Rows from block 4 of a small audio frame classifier, named by matrix and row number. Rows with one number belong to one neuron. Each number is 500 + 25 x the weight over its row's rms, rounded and kept within 0 to 999. All counts start at 0. Numbers have three digits each. After the name is the row's rms in percent of the matrix's.
Before each neuron's rows are labels from the 100 clips, of 14848, where the neuron reaches its highest value: "strongest on" is what is common among them. Only what is clearly more common there than usual is listed. The data: synthesized solo parts of chorales (CocoChorales). In brackets: how many of the 100, against the usual share in percent.
# fc1: MLP up (model.blocks.4.mlp.fc1.weight, 512x128), inputs 0-127
# fc2: MLP down (model.blocks.4.mlp.fc2.weight, 128x512, transposed), outputs 0-127

strongest on: note F#3 (57 vs 4.7); instrument: bassoon (39 vs 7.9); double bass (27 vs 1.8)
fc1.106 094:539504467479429478558509512524518499513532466521513455536492491547469475494530494488493457520494494538490553470479481524533487485509507517483501491483497545502482522476503537464474491484531499508473482510447504516529529438499488512534486518487512524490496525497468531514525480509516494501535535509511518453475498474563482487454496465523526482504476491495517490526506504493529497497514
fc2.106 102:534546499503483529525511504511491491502526486520509478497517505510515517458497479503530509515502529466480474502518514537515490454463463517515500483476528546493510473496481491472538439482475517493515464479524535519507486478551520483490503481516556458502553529488488515531509501525490513480488565474469477466484456497497461514506494493514512521520550481561515452476520510497494498518460

strongest on: note A#4 (74 vs 10.7); violin (35 vs 13.9); oboe (33 vs 7.3)
fc1.65 104:513490511485519505542542468480481553538546509505445532479519530493500545524504503530488514489489485489481519544519444482482528502528479469487495530492519472523529518488517523483480486496521491484519484465490491473443495498498471521494495520466537506523495502492467547469481511498531514521556492500476493494522537419488464521502483516551488498476493502487462519505481477488460487484498
fc2.65 099:473509492513468494467509490471500530521511488511501482519487552503513433481463490458562552513463470477485514494527470460503547480532532507522487515476521512482497492499509476460485506481485483469487485476487486526458506516518454533470486480476538519472483531520497453476517503474472533539504497517527476477550480488505497504510500552468538535508497491520481501483457490499471520504486

strongest on: tuba (28 vs 8.7); note C5 (27 vs 10); note G#4 (26 vs 9.3)
fc1.156 102:501534521489476495519500511424487478584449460506492514467468537496516479484528496498497469530464506459493524524506521484514499543452507519549474508558502457466476501507487497472513513543521504501495498483493483498489518517495515503513508469488526487484486505462480464489534477525476513572486490498507483547517539500526516486493525505506521506467480484491490484489523494530535481488523
fc2.156 091:509475512500472475524492495507480501556466507512483522505478531536479483518534508527484455476471500476548510446477486493500520500488506510501481497525497478467459514499518548517524480489519476511511449533495478479490468490526475498463555436551489523533488521461492497512491481518479517499494491494550507514510545532469511489486524497466503500494524456541518550481496546507535514511528

strongest on: tuba (59 vs 8.7); note A3 (55 vs 8.5); note B3 (30 vs 9.7)
fc1.507 087:502522494499514533508480502498455526478461464522431492500478472513476471474492506477507490554528460497564533512500476525493484525479498533519514502549486463495487526480480523488517483557500494461524494480545474477490521507560543488509473545525496496478471486482504499507515475491491504488478497480508496513495483492493463493504462532473460545485506505482496503542535512524546457479493
fc2.507 097:492474484484503491496504476502530500466466439506479484530461512533444465523455559515471500482448502464502524533471543525496491573514532493498525490551529523505478517521483521492468475497515483536491449526521506460513490478497519477453500522524507524504510501555491511507486496540524518491489510530482510526524490553470469498522496504487516500515493508500484518507486506489493487541486

strongest on: cello (57 vs 9.7); note C4 (48 vs 10.8); note C#4 (36 vs 12.4); note G3 (33 vs 6.2)
fc1.358 087:530514495500503502466499513465529500473498507519497551483492499512513479528474441492506531541471509466516493501529494532525520447465460497490493546521496479449492497466530466458485523472487507543524496466512500476499523530479493472521496492536514493514499499478493518524485526512533485485512484510506475510507517518530491510506535488543481480462532513496480521513506575541473438522441
fc2.358 097:440491475506469529509468465523523534498505492494482527505483514494502528496525459551463501459496518472519483513484471485525510445511508502512536518503495466513478461480482460467501536510527516460511505498513495450502485471484513466453508519484534525493489509503456500529488499501512477523477485462486417521530520476497503521517507507457518490507545491475468502532559483496477500497531

strongest on: tuba (38 vs 8.7); note G#3 (34 vs 8); note A#3 (34 vs 10.1); instrument: cello (32 vs 9.7)
fc1.152 090:479512502474482549456539501492491537488558480546531485491496519476493548464511474527507490507543502539511515464498511515454534490451533535501505484510502505521520534472524507487482462482512509482488504472476546543518515527456501493502500506513487514486485459476474510459495512520517512523477504484501482488486523516468442498519511492516481479534476543484505449514511464505445461510513
fc2.152 087:472480461463487493498499489482491531535532472503516514508525493504502468527500495517508512498521493477512543503528500523460483492468476494512464433493483515484477508472468505539496492484472480495501522495502523533506494513478542514467538498454559527484479474487457514511488515517508476480499477442486495523549487515537500467536507526479464565550525522495455464483535481487520500531493

strongest on: note F#3 (51 vs 4.7); note G#3 (49 vs 8); note B3 (42 vs 9.7); bassoon (35 vs 7.9)
fc1.26 084:443477517527503512486488487479522473501483519518496501497501511495480538468482488543482502500515464518500511524537479576475504528500473479466546507502522510485474540485466474532496530509448524510520482491523481493493482524492495504546508501517487498538517488523575493472567457497487523481507507507488473495464487495522496478491487509521490427467530466518498475528499486462525506483472
fc2.26 094:462510490498459535511524455515476463501528467526508517503559481529451525461487490456476537495466504499492524489516463437536498478472522505501471547531462518509505538500484520507453490461486514478494515499513482532508529511479484514492494485486489483496503487499522521519479471479492545502482529448467484532502472517503516529491427501472496516496510483494486516505478527457470501484531

strongest on: note F#5 (42 vs 7.3); violin (37 vs 13.9); note G5 (31 vs 6.3); instrument: trumpet (26 vs 8.4)
fc1.446 103:472524528538502521499491455472472515484529499528501517481494509519495516498500475512540473466552450464449493495460498517507542519455499507539514515519501485487515544457486486508474496522506495481474503573533508489511487484494503537458459463525488547478486501480504494514490476504523498506537513496512534472462500505488508491514510535507520443543502546486514483507542479501478476534532
fc2.446 099:538502490486502467464502464482508475460534511492535514514480532503486528512509540515533472485466532526510515531514525512514484473548491473566540509467515502478571516489519472534504505512525505490484481493535472499501516533537514473543531512483538471493510522483472492502456491494491496468492536540476511524507485486536524469503514487502490477496523488465522477541469490478511551541473

strongest on: note C#4 (29 vs 12.4)
fc1.172 110:494487519460487533517505454465491491541488515512550537540475512498514485502528426501511529491500523521494461513470508502477509525493490542496468496546474455457518506496537478458526478498516478526479516465457458497508478490513526487502461477519454540448534473477531483512542468506517540506504481521530539511523512489488481506482505471518494515506518485499500515514501446514492508483512
fc2.172 109:516542502459528448497514507554526482543490474523517518495491505466490472535519467501506484467504456480539544490457492462467484515507493486497513488462502477461459504480477507517455468496527493511520507507498507491490494482493540507485495545447512451495481465494511515493476534526531507547491481476518499537480507525508456519508442506455526516497518497509529520503528528480469487481468

strongest on: note B3 (58 vs 9.7); cello (47 vs 9.7)
fc1.15 085:469501508485510514542499494514505519504559493496517467517515511534547555493515489470466497440471498515497504494495477523505521473477543521533511465532479493503532474475496501455493508494519493509541460478474477494525516567484492528455476501542456500446508526505518494548474511507515497519461483508486514517501467463495485526552469530482522471536489514513491506494499495447510500492487
fc2.15 090:505496518457476546496517459527453488494507516501502534461551544537485493535501503496441495505462494440492515526490482484535474535515523511478518487509476530505517511542473501527511500523501491553441523532511495539493511527480524519511498487459505505497520509503471484507520526473533504536514485497470504501500501467483501493497482475469463512522550491515484498448554469516507457509489

strongest on: cello (86 vs 9.7); note G#3 (82 vs 8); note A#3 (39 vs 10.1); note F#3 (26 vs 4.7)
fc1.247 095:515529516506512474513489448481470492486522508522488474488491485496465537499455492484494494489549521505490503520475471452496495544488461528502544483541482503528546505511511493491502503531504486492498469469496500513525527527477483559509478498498503526500483480542493479463528505526501524513512514478442489532485503503498546480521557541542450530445490496480492527492484481446472466523506
fc2.247 103:516515515502472457449498528506517523529512496552503489469519554506534507512456499475487478461528515479501516496482502495505488516524508523498485530509485522479477473485486507499483440528516560547474508487518537493473510493499522480483520469512509506494542506495457504519510537494489542464527512503497546461440511503515484498525505497500506516502506533451575533515494462465498539481498

strongest on: note F#3 (48 vs 4.7); bassoon (47 vs 7.9); trombone (34 vs 7.4)
fc1.135 100:478484470513513497490509483537515516525507493528569464513512510504490478524526497506514496544497499470465503495455496509478507487527452486451475498475477554485521499469478461504544500434476482512472523492514524476497566517502533485522503498491529516469516524534529538516477513520481482463501521532540500496528464458525448478521471500519493507522520454530517482488513501482493481490506
fc2.135 106:514508486507485504484494490500539518472530448486487483446503485481521507470486471492520571509476506532508499478484524510506522516508497534515477521490491576528500487507547470493485483499469513493499495516463468498518464492506529440477489530488546498524527533493513481548457502548492479514499549504490516543479504480471487534533533544517470479488512509508506500497523531543495475539488

strongest on: note A#4 (83 vs 10.7); violin (49 vs 13.9); oboe (31 vs 7.3); note C#5 (27 vs 9.7)
fc1.16 093:497516498523539498500505443494529509506524504536467478482483510514485493507520496484499540497470522515503495475459475492478537506448520486500466569473498493490530505520504497507492498504493487458473512482514509503461549528511567490493527517481533471561527525513475505499479449483474505497459517502511521467492441523498501513479511475543487531511512549481512483492463525492475489545543
fc2.16 093:508500473474508527454513533511516490501578484496506524481478480516534497491529502531499488519505471497539474461525506496493517492480492473499481454552471539508490466485472504523510484499525456489523535461489474501499502513545522548536512509450517501528472516540494519506477461531507513513489493475498469468549488486551542501525471482528507513536514543503482521505452506469504497478482

strongest on: tuba (93 vs 8.7); note A3 (65 vs 8.5); note D3 (35 vs 2.4); note G3 (32 vs 6.2)
fc1.264 083:448465515495509495465515542482542540537535538529424523504501529498524503515494534490524507494481520500531535496513496499440481499502462531497502495523539499461493480476497505465466545504523465439531522487476469501519463527496481540464479550490497494473494495500521542475483496523485432511504500498488531499466495499508489506496502486529479512509494510473493498523474520514489528477496
fc2.264 094:498546518563492510474516506506474494466474487451458502492504524467495471521520491510475505531454517451510475488507557493520464524489533472506500469510498506515502497468497487499482479479499476463485534481500545450497494528452506490466504472509528537492489495503467491547521496481490468503497427488500523482467521509533533476501489464502503493523535525477452522470489519472494497541493

strongest on: note F#3 (78 vs 4.7); note G#3 (46 vs 8); cello (33 vs 9.7)
fc1.405 108:503477491484471508479513507473449475492538508476484484514528471481495509537448501481504465511478506459530510460534506497499479474528479494487525470538502492513501474505505459544468524553520469536504473490508536499498496511562519545532497469494511465485505515498509546537485460513479486487478483458499512448522486522497532486500525470519550517504541497458511498518490481498451521519530
fc2.405 095:512500509490524540491543483539420468514493484460521490518469497452521553471522512472512471455570475498480494510443515485471530505457517509504506496504522502461529500498510501482478509509534495497520533510507512510501499519525486521510495521482487535445514518468505471507536479512509475515516486491541491518475487497513538494508480506495506536510518529511554497547470505475506500509444

strongest on: note A#4 (53 vs 10.7); violin (40 vs 13.9); note C5 (29 vs 10); horn (27 vs 6.7)
fc1.191 086:532539502526471479483569480541536488487504494582488486506532509486483503528489535468497491474503454507479472562506519485491507520544478467482522512550533477510527492506483519480519470531517515523503479522495503544459491495462486509477483474480458430542513509506479482515509483499485481501471494490505527529531502516484476464523494485473460498473495502507505521490491475530493514525506
fc2.191 104:491539502507523533543513539466542509516506480527472501541515517509467498506542473532511500507478493509473531469496438512493524525522515515494566501513490481476544518470522478507508480479518534525482557484520476512480513488482482473513478481489538501538525473504518500488496443501507511463493479459484531475470501462517463555493482495516506520538467511482519477511490487474482507550468

strongest on: note A#4 (93 vs 10.7); violin (51 vs 13.9); oboe (35 vs 7.3); note C5 (31 vs 10)
fc1.473 089:499492493495510507525543493504522523500549518533439509528480505475490518511504517495425494507524527456527490472502514519479473502504482478489488500486472494514497486502507498461499526537513494527458500494557518500496464503477499524468519549472470424483525483495500483494480456512528539503541473467471534503476507512512486514509498496496505518536508435541521469532537490483491524494543
fc2.473 095:492493525473495479533514475508488472531514491537465475515544535491487528527502455505453451459473526507515516481465514549486507499520506478535498489492486455509494478492502506507512485476505463505467485510538480478474515486497493478484474514447510514489512490487449520481520504523505587447499459484500515448487508531506486472521527508543497464518478513512468516488494529502460509494458

strongest on: note B3 (100 vs 9.7); double bass (60 vs 1.8); note C#4 (37 vs 12.4)
fc1.1 085:486572513473516486506485509469557491527516478444507450507500479495531498484498520477451516472510517529472496480472493497547525522478498511533539463515509432513498487483527530483497510521486505486523452480485508501483533547491464503515473517526493493443532536513507501493475493487493489494513524528513487502496475501536527526518492477530499503490544511530489536541437511481486486490494
fc2.1 093:488540496480475532513526470517448516507553472527494516474491538525541505490492520492476528491503509502501450564510481508539524513509481519484479463477539499489512489514478528554485512478533535479493527518504564531482485512493542533503512465517474522506494543464492545507520532520511498482523470534488532491509506528538515521500492503528504504523504536443510489515533512542489514492515

strongest on: note C#4 (45 vs 12.4); trombone (35 vs 7.4)
fc1.453 105:524530495483444453540503519471491520507523484497572455452451487520513511479464495511515531501545476556512480556499449544480514482467494500497513513500497509513495511475495470490525477526532474528488466508486506537484493502518531488500479484466487465483510507500494514485493477497532486498484546486508481476509541449532532479507505497492500510503501531514474497471512537532509529500444
fc2.453 108:513499525454516513469475486525453484496512527521505471468500502456485501517450475525512501513503494528500481518539503549518501502546529483502503497456476506496456495500525540524478474494508516513507465499497481438483499520497517529462537501486490518488446474526450504501507550511505477522489504500491521480501495469480470539492463517488434497490462542533484489449508471507458493466501

strongest on: tuba (82 vs 8.7); note C#4 (76 vs 12.4); note B3 (31 vs 9.7); note D4 (30 vs 12.6)
fc1.27 100:495522495475554501488541500467505466487514509497499521513506545474516536522484504556496477442464464476480521533530495493537526521524521515520475513474540503505502480527485514542512482520524506464549481485490507474480519535483471488463446526484528482464513499521473516523491522494517502554481470486479529478466522512470502470477543474512512458491504453498499475502491471512527463519508
fc2.27 099:478485527471471464511494532498458478500474516532514504544518509468510469513500440489490503488503482461497487464460530481507544526507513509478512475503530521468525491524515500512524521575462499531463505476514517525461500511473498503517479500486465475463486497500497489508512500512466492507491461428538537500494503500551479498458485508512508490462502428512481482519536540494488514497482

strongest on: note F#5 (91 vs 7.3); flute (80 vs 8.7); note E5 (46 vs 8); note G#5 (38 vs 3.8)
fc1.410 083:491490552516528498506543503496536528526526486524476458486464494493497486478508502484520522514459536481499500496458466495530487503504470493494504486429501501518516512477456462512521502529464508486471485482516505528479468524527518550486497474505475484462486493531504477505440482553531496480499519447511505570501482527513549499470522479506489484508548480506546468513494515492498533509493
fc2.410 090:538485516515514484532460511482528521505511518503484526510473479535529479505515478479447520508473506490447493467519540506513490513498521508458531461484472522518468480475508519496524505561528497492467511527527490500526530470517502502518522479516500563530503539509496503500547504503508551490509533474468509444525488501482490497475551512504456482482501516501564525521487527495499546541504

strongest on: note B3 (76 vs 9.7); tuba (59 vs 8.7)
fc1.292 095:518510468512475494482445488539515515523515505513523490515526469499510537458490486525548516489526501527494527478457497525571516512480477495509494491522474460466460514516536495485520521547461528494499559469511483500507515479490564482491513501508545473507487502505551455548495447477499516513479496495509505457479508496466487479517478483504523483532494482511518487480467485453518508499496
fc2.292 103:486482464484493527476485494506517498532497506526487495505494486532465506467504490463429526475512490516468502488484487477554536501478488511466489493549519483514468517544462528479496490524504499534510512482482535530504511470477514495511507472470488500558520529499525488450542479533485536497466503493475527525475475486500459544548531475518521505489521522514495457454528479492499541460521