config.yaml
train_examples: 39062
input: "mfcc"
spec_augment: false
arch: "convnext"
init: "kaiming_normal"
residual_init: "scaled_by_depth"
nesterov: true
adamw_lr_other_params: 0.0026
max_grad_norm: 1.0
epochs: 149.4
Rows from block 7, named by matrix and row number. Rows with one number belong to one neuron. Each number is 128 + 32 x the weight over its row's rms, rounded and kept within 0 to 255. All counts start at 0. Numbers have three digits each. After the name is the row's rms in percent of the matrix's.
# fc1: MLP up (model.blocks.7.mlp.fc1.weight, 512x128), inputs 0-127
# fc2: MLP down (model.blocks.7.mlp.fc2.weight, 128x512, transposed), outputs 0-127
fc1.230 100:159086221108144132126099101133132110117082084109127135117169161146066123115120105113177156114189150133169147094100173123139188153136095129082130130137055095205135114119109113022157179110130100137114134172149192122131113119123144082141075098158190094169158123156125158125148158107138157078105137114139065107066171125124125119134166119173095132111153136162092137120076104142109150169139
fc2.230 086:110106085163095070066104124126127134147172112153152130135051126190046123089176118122217110112144147138121113114122115062101118148116146098137116136106118138185124119173127152117153082163122141211141135153140142112103115091032088105178122128095131133171139144101151152127114155135064115132114176124127096119078101125132112081052055103126101144157130141086110107099080085107125129111131
fc1.232 095:061151111090151075102112119096113121101131079138164112070245181087147138090126056133153096118137111103090097154141170121106125139127178103154117130128092044172150155089153189156143103134141134116106137142106178117175152085132142091128161150061073082119145126124148161066109136135093128153150084118180060107150077165104113150157121132135117132094144169134117110104155102130095150129144
fc2.232 086:126130148170163146095151174154132142118115207151167152117100153107223147193154192153100076150139142156118137173162102138134116103115136087094134104145188173174196112075120062158114150116168131098105159121116104123207143104132112166093129198082178110120106159090114167127115143102146158139117145131095123114163098096125125168127104124149130102173150082120171147141089194169099153159131
fc1.233 097:111074142133137124156104124128125141122140109136118112128099122120162136109106158150088129189118097088072155104181119123099110166154158128120116123142105065106107143161106149051220113101074086141086105163164079155110114130112124094118128119120058130125095101075107144114120094155167099141158118125112185044074126098101126165163191097184110144178090142128150154168162141096202132058102
fc2.233 081:099138109129117149124141142128103132106159079134128148111162107141141155128097119099141103101111076143131108089161132147110109100126126116083099157109123153097121091173112091058096161143079100130163139153132152087153136135232104215130133158080152095104176107085135073098095130117136128110123165120135169040047152131114136155064144127176170141129110117181146130088098069103154140226116
fc1.234 098:133075111095153142123131151103066135097100128138118181127145089169136131132114140083052131139087066157126097087141094062143157180139119163076080146098149096082133116138100144132136148138161136156107135064100115069143217137125116093160081096084143138136133177100142100103146176126108142121108104139111133133081168133105190095110072145073118103165088040117116138175092156137089151090113
fc2.234 090:163116167134100120102141147141163101137154122188147088151106044155124098109073146147058105101105094074122119141101138086087158068171131118085098130108110147096119152182082103174142089093153142130121115084111141180122127146083122162124146119075113138131132140161128173135120210098096139093194078074123152165100205140098075099133107150109142105110104070148089117062136117112083150114121
fc1.235 112:116097152135069081171181132137064111125116129116168203183116111148144163152097093116175138103107181126144084070100088157103150156170093080161024086126083182146105115103113110080143116091126108089133079133143152130144099092125125128132113126175204146119134118131114081137117131099171124132214120112101162152132102114177107081107179146103148120150148166137133108125119140110107106134200
fc2.235 107:101146108146099072062076132152166097231139165117156169169138122232158125135149127150187139153112139175139132118148232139138150163174153065132120193155147090088105129104148103117114145152139155080102113119119125135102108072114140098120147124127139166083116166140160117101194156141105128109099159099154157136110113138147132140196133095136136176091150163085110138100146114176150144107142
fc1.236 087:114102092143155099214159141119048168106179154147111123120154097105117162136113147164133125149121086069113095176133062131128129113143103184166110146092130137172153182065167067097142134120108159163153114090106098160119117118134137097168123128197153112141145176126112153118119111155104160078123161172140048169147140160177146165175098162084157160136138157144103185142187154113141168170115
fc2.236 099:135078163142092050186143107095214080082086071143119145087122131115151129135084173111126132115119099186095159130109183114139164200133118150171175138109136171150101135059116162071152126156126134077151119105113078112096102090127137172073165120163126122113115141144139141140154091170120108083113178114160033138144131138140135111133134181120135145108122189111089084132121104092158130090112
fc1.237 109:121122158137117096131108116156158124105144152198168144115131131174187060107095112079077183169130140079130169084126113094129170083091104132113114146182136150107112092081104169038147109077125105168114114092169107104115093133117050114135115095114114081149147156099137125120151149119117169133092111103121137133041144200087148117118149086115137076139173124151191119119100143108075100154079
fc2.237 141:082094136105102095054086139147109127108151028118107118124131101143151069105149090138180095108160127134123173088155127147087125126125157078177129113166109112104099097154143126089109117110129089217154138132087146199163106189093229120089102079118129104160128133126147068158183123106143102104106093134143132133114129087099093133173088144133147111101127118157107139086157096055126104114145
fc1.238 091:127117117097117126206124147099150104121116109081121090153100059158113166125152090148081160147141145116137123097123171127112110092077087089114108131089135111120160128094137108159090143142131147144142103005143064112077179147101116150133138118139118156138087133132209086106110174132161122080075080118047119173090092072154117145141136140138146103118174129052141141119060154116102144136141
fc2.238 111:110172115153068097096150138111104224096145147096079112222140135106130139137153122146195141164127134108152148124130119133153104117138160107102117111116123152135171113165178099134204112133153107161102123081151189114143131102183110148143127178146122115111101193125131092101145145133129148080180134050097041109139116119150097174115091114115135092174124107141083169157131143073138128086200
fc1.239 086:109200113032134113202132129140193089153156124134140189159159180082085132105075133068094080143094104210088107110152167139175192133111123097116078114172145118079169140107080139091083144142150136139174161120136118119141130145136135147147133089094067076093097130156125112138116160117150156136109122095091148131134169127062138127151099102126141158165121156120103112165153137129117169100176
fc2.239 089:093165084081094128129106059069091140116131095096094041121107160059102145117118155147062174120134038124163113096104107124110159157174170117100084110179106128140113149108170124145130109159125147075134145134172109077115160158113112086196100072104146121110148116153118167123138094169119137166159167130160114147100179172144175166116107111103131125104108153149077106077091136116074142135089
fc1.240 091:093141162113136142000153148144128109132123121138105141114115111141087156142136073168177190145121149115095084123104160104118119144102147064108107075163105123128055123109106147205102136119136106102134118156150103083116124122096121118119172067043162113142086122142168118137146096104108129061153171100123105145062141121138112074166076155117119204124153123103125124112119114126054100145115
fc2.240 091:103125014113125113080142063142112105133117105128092089114100141197117131148179167086179136112140139094091141084117101129131138123083082131099105178162164170128154113110106110144044135158084145148129111175123112155159116188151094129161120141089095120129093123104030145137152110133105137126139153167106162216097125075111089128145084122169092192138112112118114138090158138137085127125115
fc1.241 098:102099125153150134127115125151085110127199116121153153056114107109130126047118108107110146131099118081151165165111245141168153174135065138165122119104142122107144099154109147070114099141154157093114110161136107133132136111125166055139140102205150099152182101087128190106131168133141146079126145142131167138111125114157154157170120097160050083134135096176146066151078083124117089121123
fc2.241 073:153116121108076113092118121121149152125084106104170112164084136142156134131151161123149165121096149121089137119090095133080134117164087125142164177061129087149090120121172132077117124134109182132103151189117104154124094101126114218140151152213127130091032163134162046138153157082133130074143115098150178157083099126192110126133086102118134084127128131065152148088189140100127104127114
fc1.242 100:175154144134121148143126187129099097132100144176101081089080097120132142037164158117133113090079109197096129099115178093131138118139084058127138107079097095115091168153058140153172136119086166105160130158132118159151094113092167157157104154164125100154111115082187176101115174093123182103129144147120163145137105141101121073123144078065159144128096205137131125164110079143152147154106
fc2.242 098:147087138134159198158157078138143117098133110152185113157132196131128135126221077130158155135115217093163131128115167149186112140084154104147092118157139100172129131120117125126082106130152082139140120132091124149085119094159148149189097119122127124136198161125145180201106131097173179140176093188112117138079133169127106136165127152095142108185168077127143110163117149087168107128171
fc1.243 097:143114097123111130085131113169134088108108126162091104106083170065115168097154076161112134125182112044109104175179173077122129111102154177201100152079159098077127123124155117142130187123135168159119114093096100143111102115159136087121137138134144143124134132200096116122108133098111084068142160159151102129163227130108058165137141123083097071118089131154118090100117165097118088158117
fc2.243 085:126172126101189083052092080179060115147125123189130122081135077064087141183157162108125149145175153168154159124143084166156098135115159143099128099098104104118121133117154145104088105159141149144168121092168159103130148127112159166168082150153069127118133097165102129098149138093110157118171074071089191137154183126126137075196098110132126116149132175159096112144110077104127089092138
fc1.244 108:094075122171158065093052129082120136153158113116118073091136132154149135100163085161103100126121058095085147131122201154205134105131135114141084102069085109134122099115088146138120141101118124150131108034087136129157155118167146128212163110165087189123062130104156073077144125138128126107177152170141103110133096101121126137144132103119144127148080136110167119141110133125152095110059
fc2.244 079:113090200125138057085179173167113131115048086098108162143094151150160098123162140124143116122103126141153084137131093123125132093076180086130139059116174127129120156149125135109081098200136134161182096065100114076156105119085094099161125104150153121170166140054136067155146108115126112140126088085099094123129169088170065164101114123107106132139122104153160124066140137123160176156108
fc1.245 104:189153141100141143109093137127122082131083080160071108115121145125120083112189188186140161167114138071152123089069107146098161127101109153141129119085119137098139137103102144095137126117149148091055118125134167098119085116107145164087173155089128163095118099133172086119154142143198074152164115112180226131084138127073089132111064165197128125139174146139119135150140099158135080100113
fc2.245 104:130156095169173161074150099117144151137106228088159096065125137130127119176066188094102084142182108132051115092124153132072111158091153153141110129088118146144136161101160117106111162119086162111198104119140179171139124117108102111128092142144095105126111137175111073157137100137130120137143162136166090144103113169133060163153112134071121162094168135149149109153166156146212119079141
fc1.246 090:191177096097116120089087117101092106140123157125160216107154181130112083116097116119166103121131152107149157128144057074145082166128092080101159119139120108190047100155144112166115131121100122086149113082128150118106144144111116112119132103164107143120173125114101210165119141147154108100115137139118066101085079129165089129168145187089139100113149152096120174120133095132101137018149
fc2.246 109:167109147095133128121170117143136129116129120169158052093093124161125102124085146134074133122137123120140153127154191136116086144109099116139136131142120111194187164150160177151090129135132129106180126128096185157103113139126092152132141142159160129104112123110131064110032129137153142095170115089123067114102091104140114111096159171124131109139091135168120073172143134107107115255117
fc1.247 080:144121147183169191165096113091107078096139075118048138172081156122120101099156147185115141143135103058144095149110167151166098084081147099091131101116170171109120141145173104127118093150122119062217120143124088075162141118127114069145128163146161169124176154137114140153140130138111115097097073126133158135094076145109142127145160095170195185156134147108097102131061130082134140143118
fc2.247 095:098146119172180128083146107136151052143138193152119164114164083123158156127120132143175093090095118128099128134132097177125141086103139160091174142109113103129162117124115145104161133126180191084088072133156036098090176129102181153149122145134128132117087185119131096131174122107150128137094108230082090156138136188136161134140120103171140137153114128118103165089046105090111125080136
fc1.249 123:091180165111124139121094117113082131119050139130106071113146153105150109089122102124151089165106050130083140159123191106095092085132205155145142143134075096160203132114105124115150102138099122134116125105126138101132095132126129112088128081153112164082136133113148094100139071107125121104151125152109139168113076156122124117153114167141126086190063255173105169120121117129141105120119
fc2.249 180:117107146150169134141135253117102171102114130173216134096158122152147121177085098147164121150151191183108164100143057126153134164102108108095124112129123143131216121121126136092071133145131131160156140144143066097187143126112183122157098119108149136123102143047164098132109172163160152143089126126134097141054125133133119162095121099150144117149142049159102131098163118133126131142126
fc1.252 112:152072140148108096137144138169179163116135167170124123138210154166135112119122125126129109144090126119122104182138151115053116135126146147139050133100115131095156156146147098028096178068080153100118090099149126179127117197106129089157110116138195084112118089172114154141094131131185161123113113085123167126162176134185143189115094073070128090146151138105115151154159151153153086135124
fc2.252 100:128103103118065096142117192140116130154156152103133099148093141141138149131166099087148162144100091162096129140087132140129168197125197159187091150093126108143125135100092060070159126133109126115096192156058116014127160097122124158103104110130144084137080115176086109138167143109128141156063150194180160104128105148094148115102107150119136179123162133092123129081122095147166150137090
fc1.253 126:156127152149175169164138115192093115121130152146039132151111122159143072140153157063133138068167088136086144115145102118150101083120124161125064127097134130130111117131187084092146074097078157111121173192118130096184195162141121053098084086105145135142121123149113095096149154161141122153113126132130096148112196118137129144105102137090080135091143123108146159175061146178061153129119
fc2.253 150:079126114184127147128122135128115152109123110098123074098064094120114111146176108147177108056084090086137147140089132143118113169101114124110051175138079068129101095126113129107124062085091124086120157153150138121090132122119118118121140152147115137046182058150157122169109130188073116174089157113160152158130087093147069153132122082116048092107125163139123104127082120067148159115125
fc1.255 104:146081191167059151119124061147136115118231104115124147124162189104091079100190086125079101142142135091121139100120095121124109127157150089107086147127119125177114123085176046165120160100069096091134135105108113128151136100126140139156095085131128146160149113116171085159123103141152129113111154122090130116115137131076106143157152128190150119110152132167100087160155102141034150151200
fc2.255 075:146164045154133078147116132147123143112061125125119098116062162119136114143138173090086135092161097179109164174079228103141126153067154123095132142126112110139193136062176173118117124089130086118112163093167171110156102129140101127140119176133121154102118127119128189127146140072143147121135143109187112146117115081103075166162116138146150112075113160061141149117163142204127170112156
fc1.257 132:159047096163111140063150121093180072105166139127142118117115127125099095149161105149056096077122110145126136058142170119128131061139159112139145123129089125144154116053087170204102113118127098097150083128109143149131121121127132092128120167116196124134098165136142077110119184111129119108111105138075031171087131206136123142125101146138127121098101181155101134136077144126129126198147
fc2.257 157:093163144190119100159120124088139132163171134159142143088137129097128151177108142144151195151078108159110147180126223151119123137189156139074123110133161150122147108140096128121115110156127109169095138108097050153086112131128133106091094220110150143101114058048192075137117173159139148128117098146146137169162134151104135146140207117132151118135144142113174133146136127202166177147135
fc1.258 082:098083130074102121113149126045059123106099147125057105162127112080085126149133121153089084130108152159110155105163154095105133171183113145136113135183089127143124199166127071087132142153139155153119142099106144145140119145148170109098174129128138108138160117072127071109081156134078095213223127110149165088137108106144130131065112128088145124158108194084113126150169142109106151097117
fc2.258 086:122127094061037149075143104134174110135195130132083118107118122094144117126108157093127056107103150091110152096113110174101177116134097138120100205124178139107167099144108148082129150151136094135143157112061142116144123140117145174134138091109157077149045140098158200149088129098103121156097091135123191140122085141138147140113065150105141161108107146201091127114076104156084159112139
fc1.259 112:097169175149075110161149121148157112104120156090101090135091087169111119119111152092108112138094144102137195171170130117099145137124088162143138131169113144122110145144125110051174105135149183146106074122145138132161128148153124140129110124132183132147074101151177091143115153085160173108085149141126153158024135131173233110145153076083143163088069109109153128110100123150171132127046
fc2.259 088:063116111134094144105168175121164147106174154094084142102166144148166150123146116114195130121063081173083140084115115176114161177154142206221134112125139133111104115143157100126091136134119120158148196133114171113126131148106128142060150075154143126111149114130138166185145177099124120109136125172162133167094094123142102157182104137173086168134175134112158124186132137157125140221099
fc1.261 081:193151137126135082082106139161139155065137080113098202085108146068149115146128094089073108199124148115118123121135086120139115103120090173141109157148153171163151144174116207142083100122085120175134142147112171138150147118155138100118071122112139133131098115134090126125154147131134160119146098164128080212134052121133092177137177179129163127053110101132080164150100136150133088072157
fc2.261 083:166145114154089101101191182134113132063125162085068079169173095019120165112114118149073118106147158135153104161111123104137106152124067142075104156131103136145124129129120056118128136101078080143146136090097136085131176132126122142166090167156112079131185178148084091155157157077145118120131117121123126201125085095128160131158124120134144157185146136135059110166113118170152147162157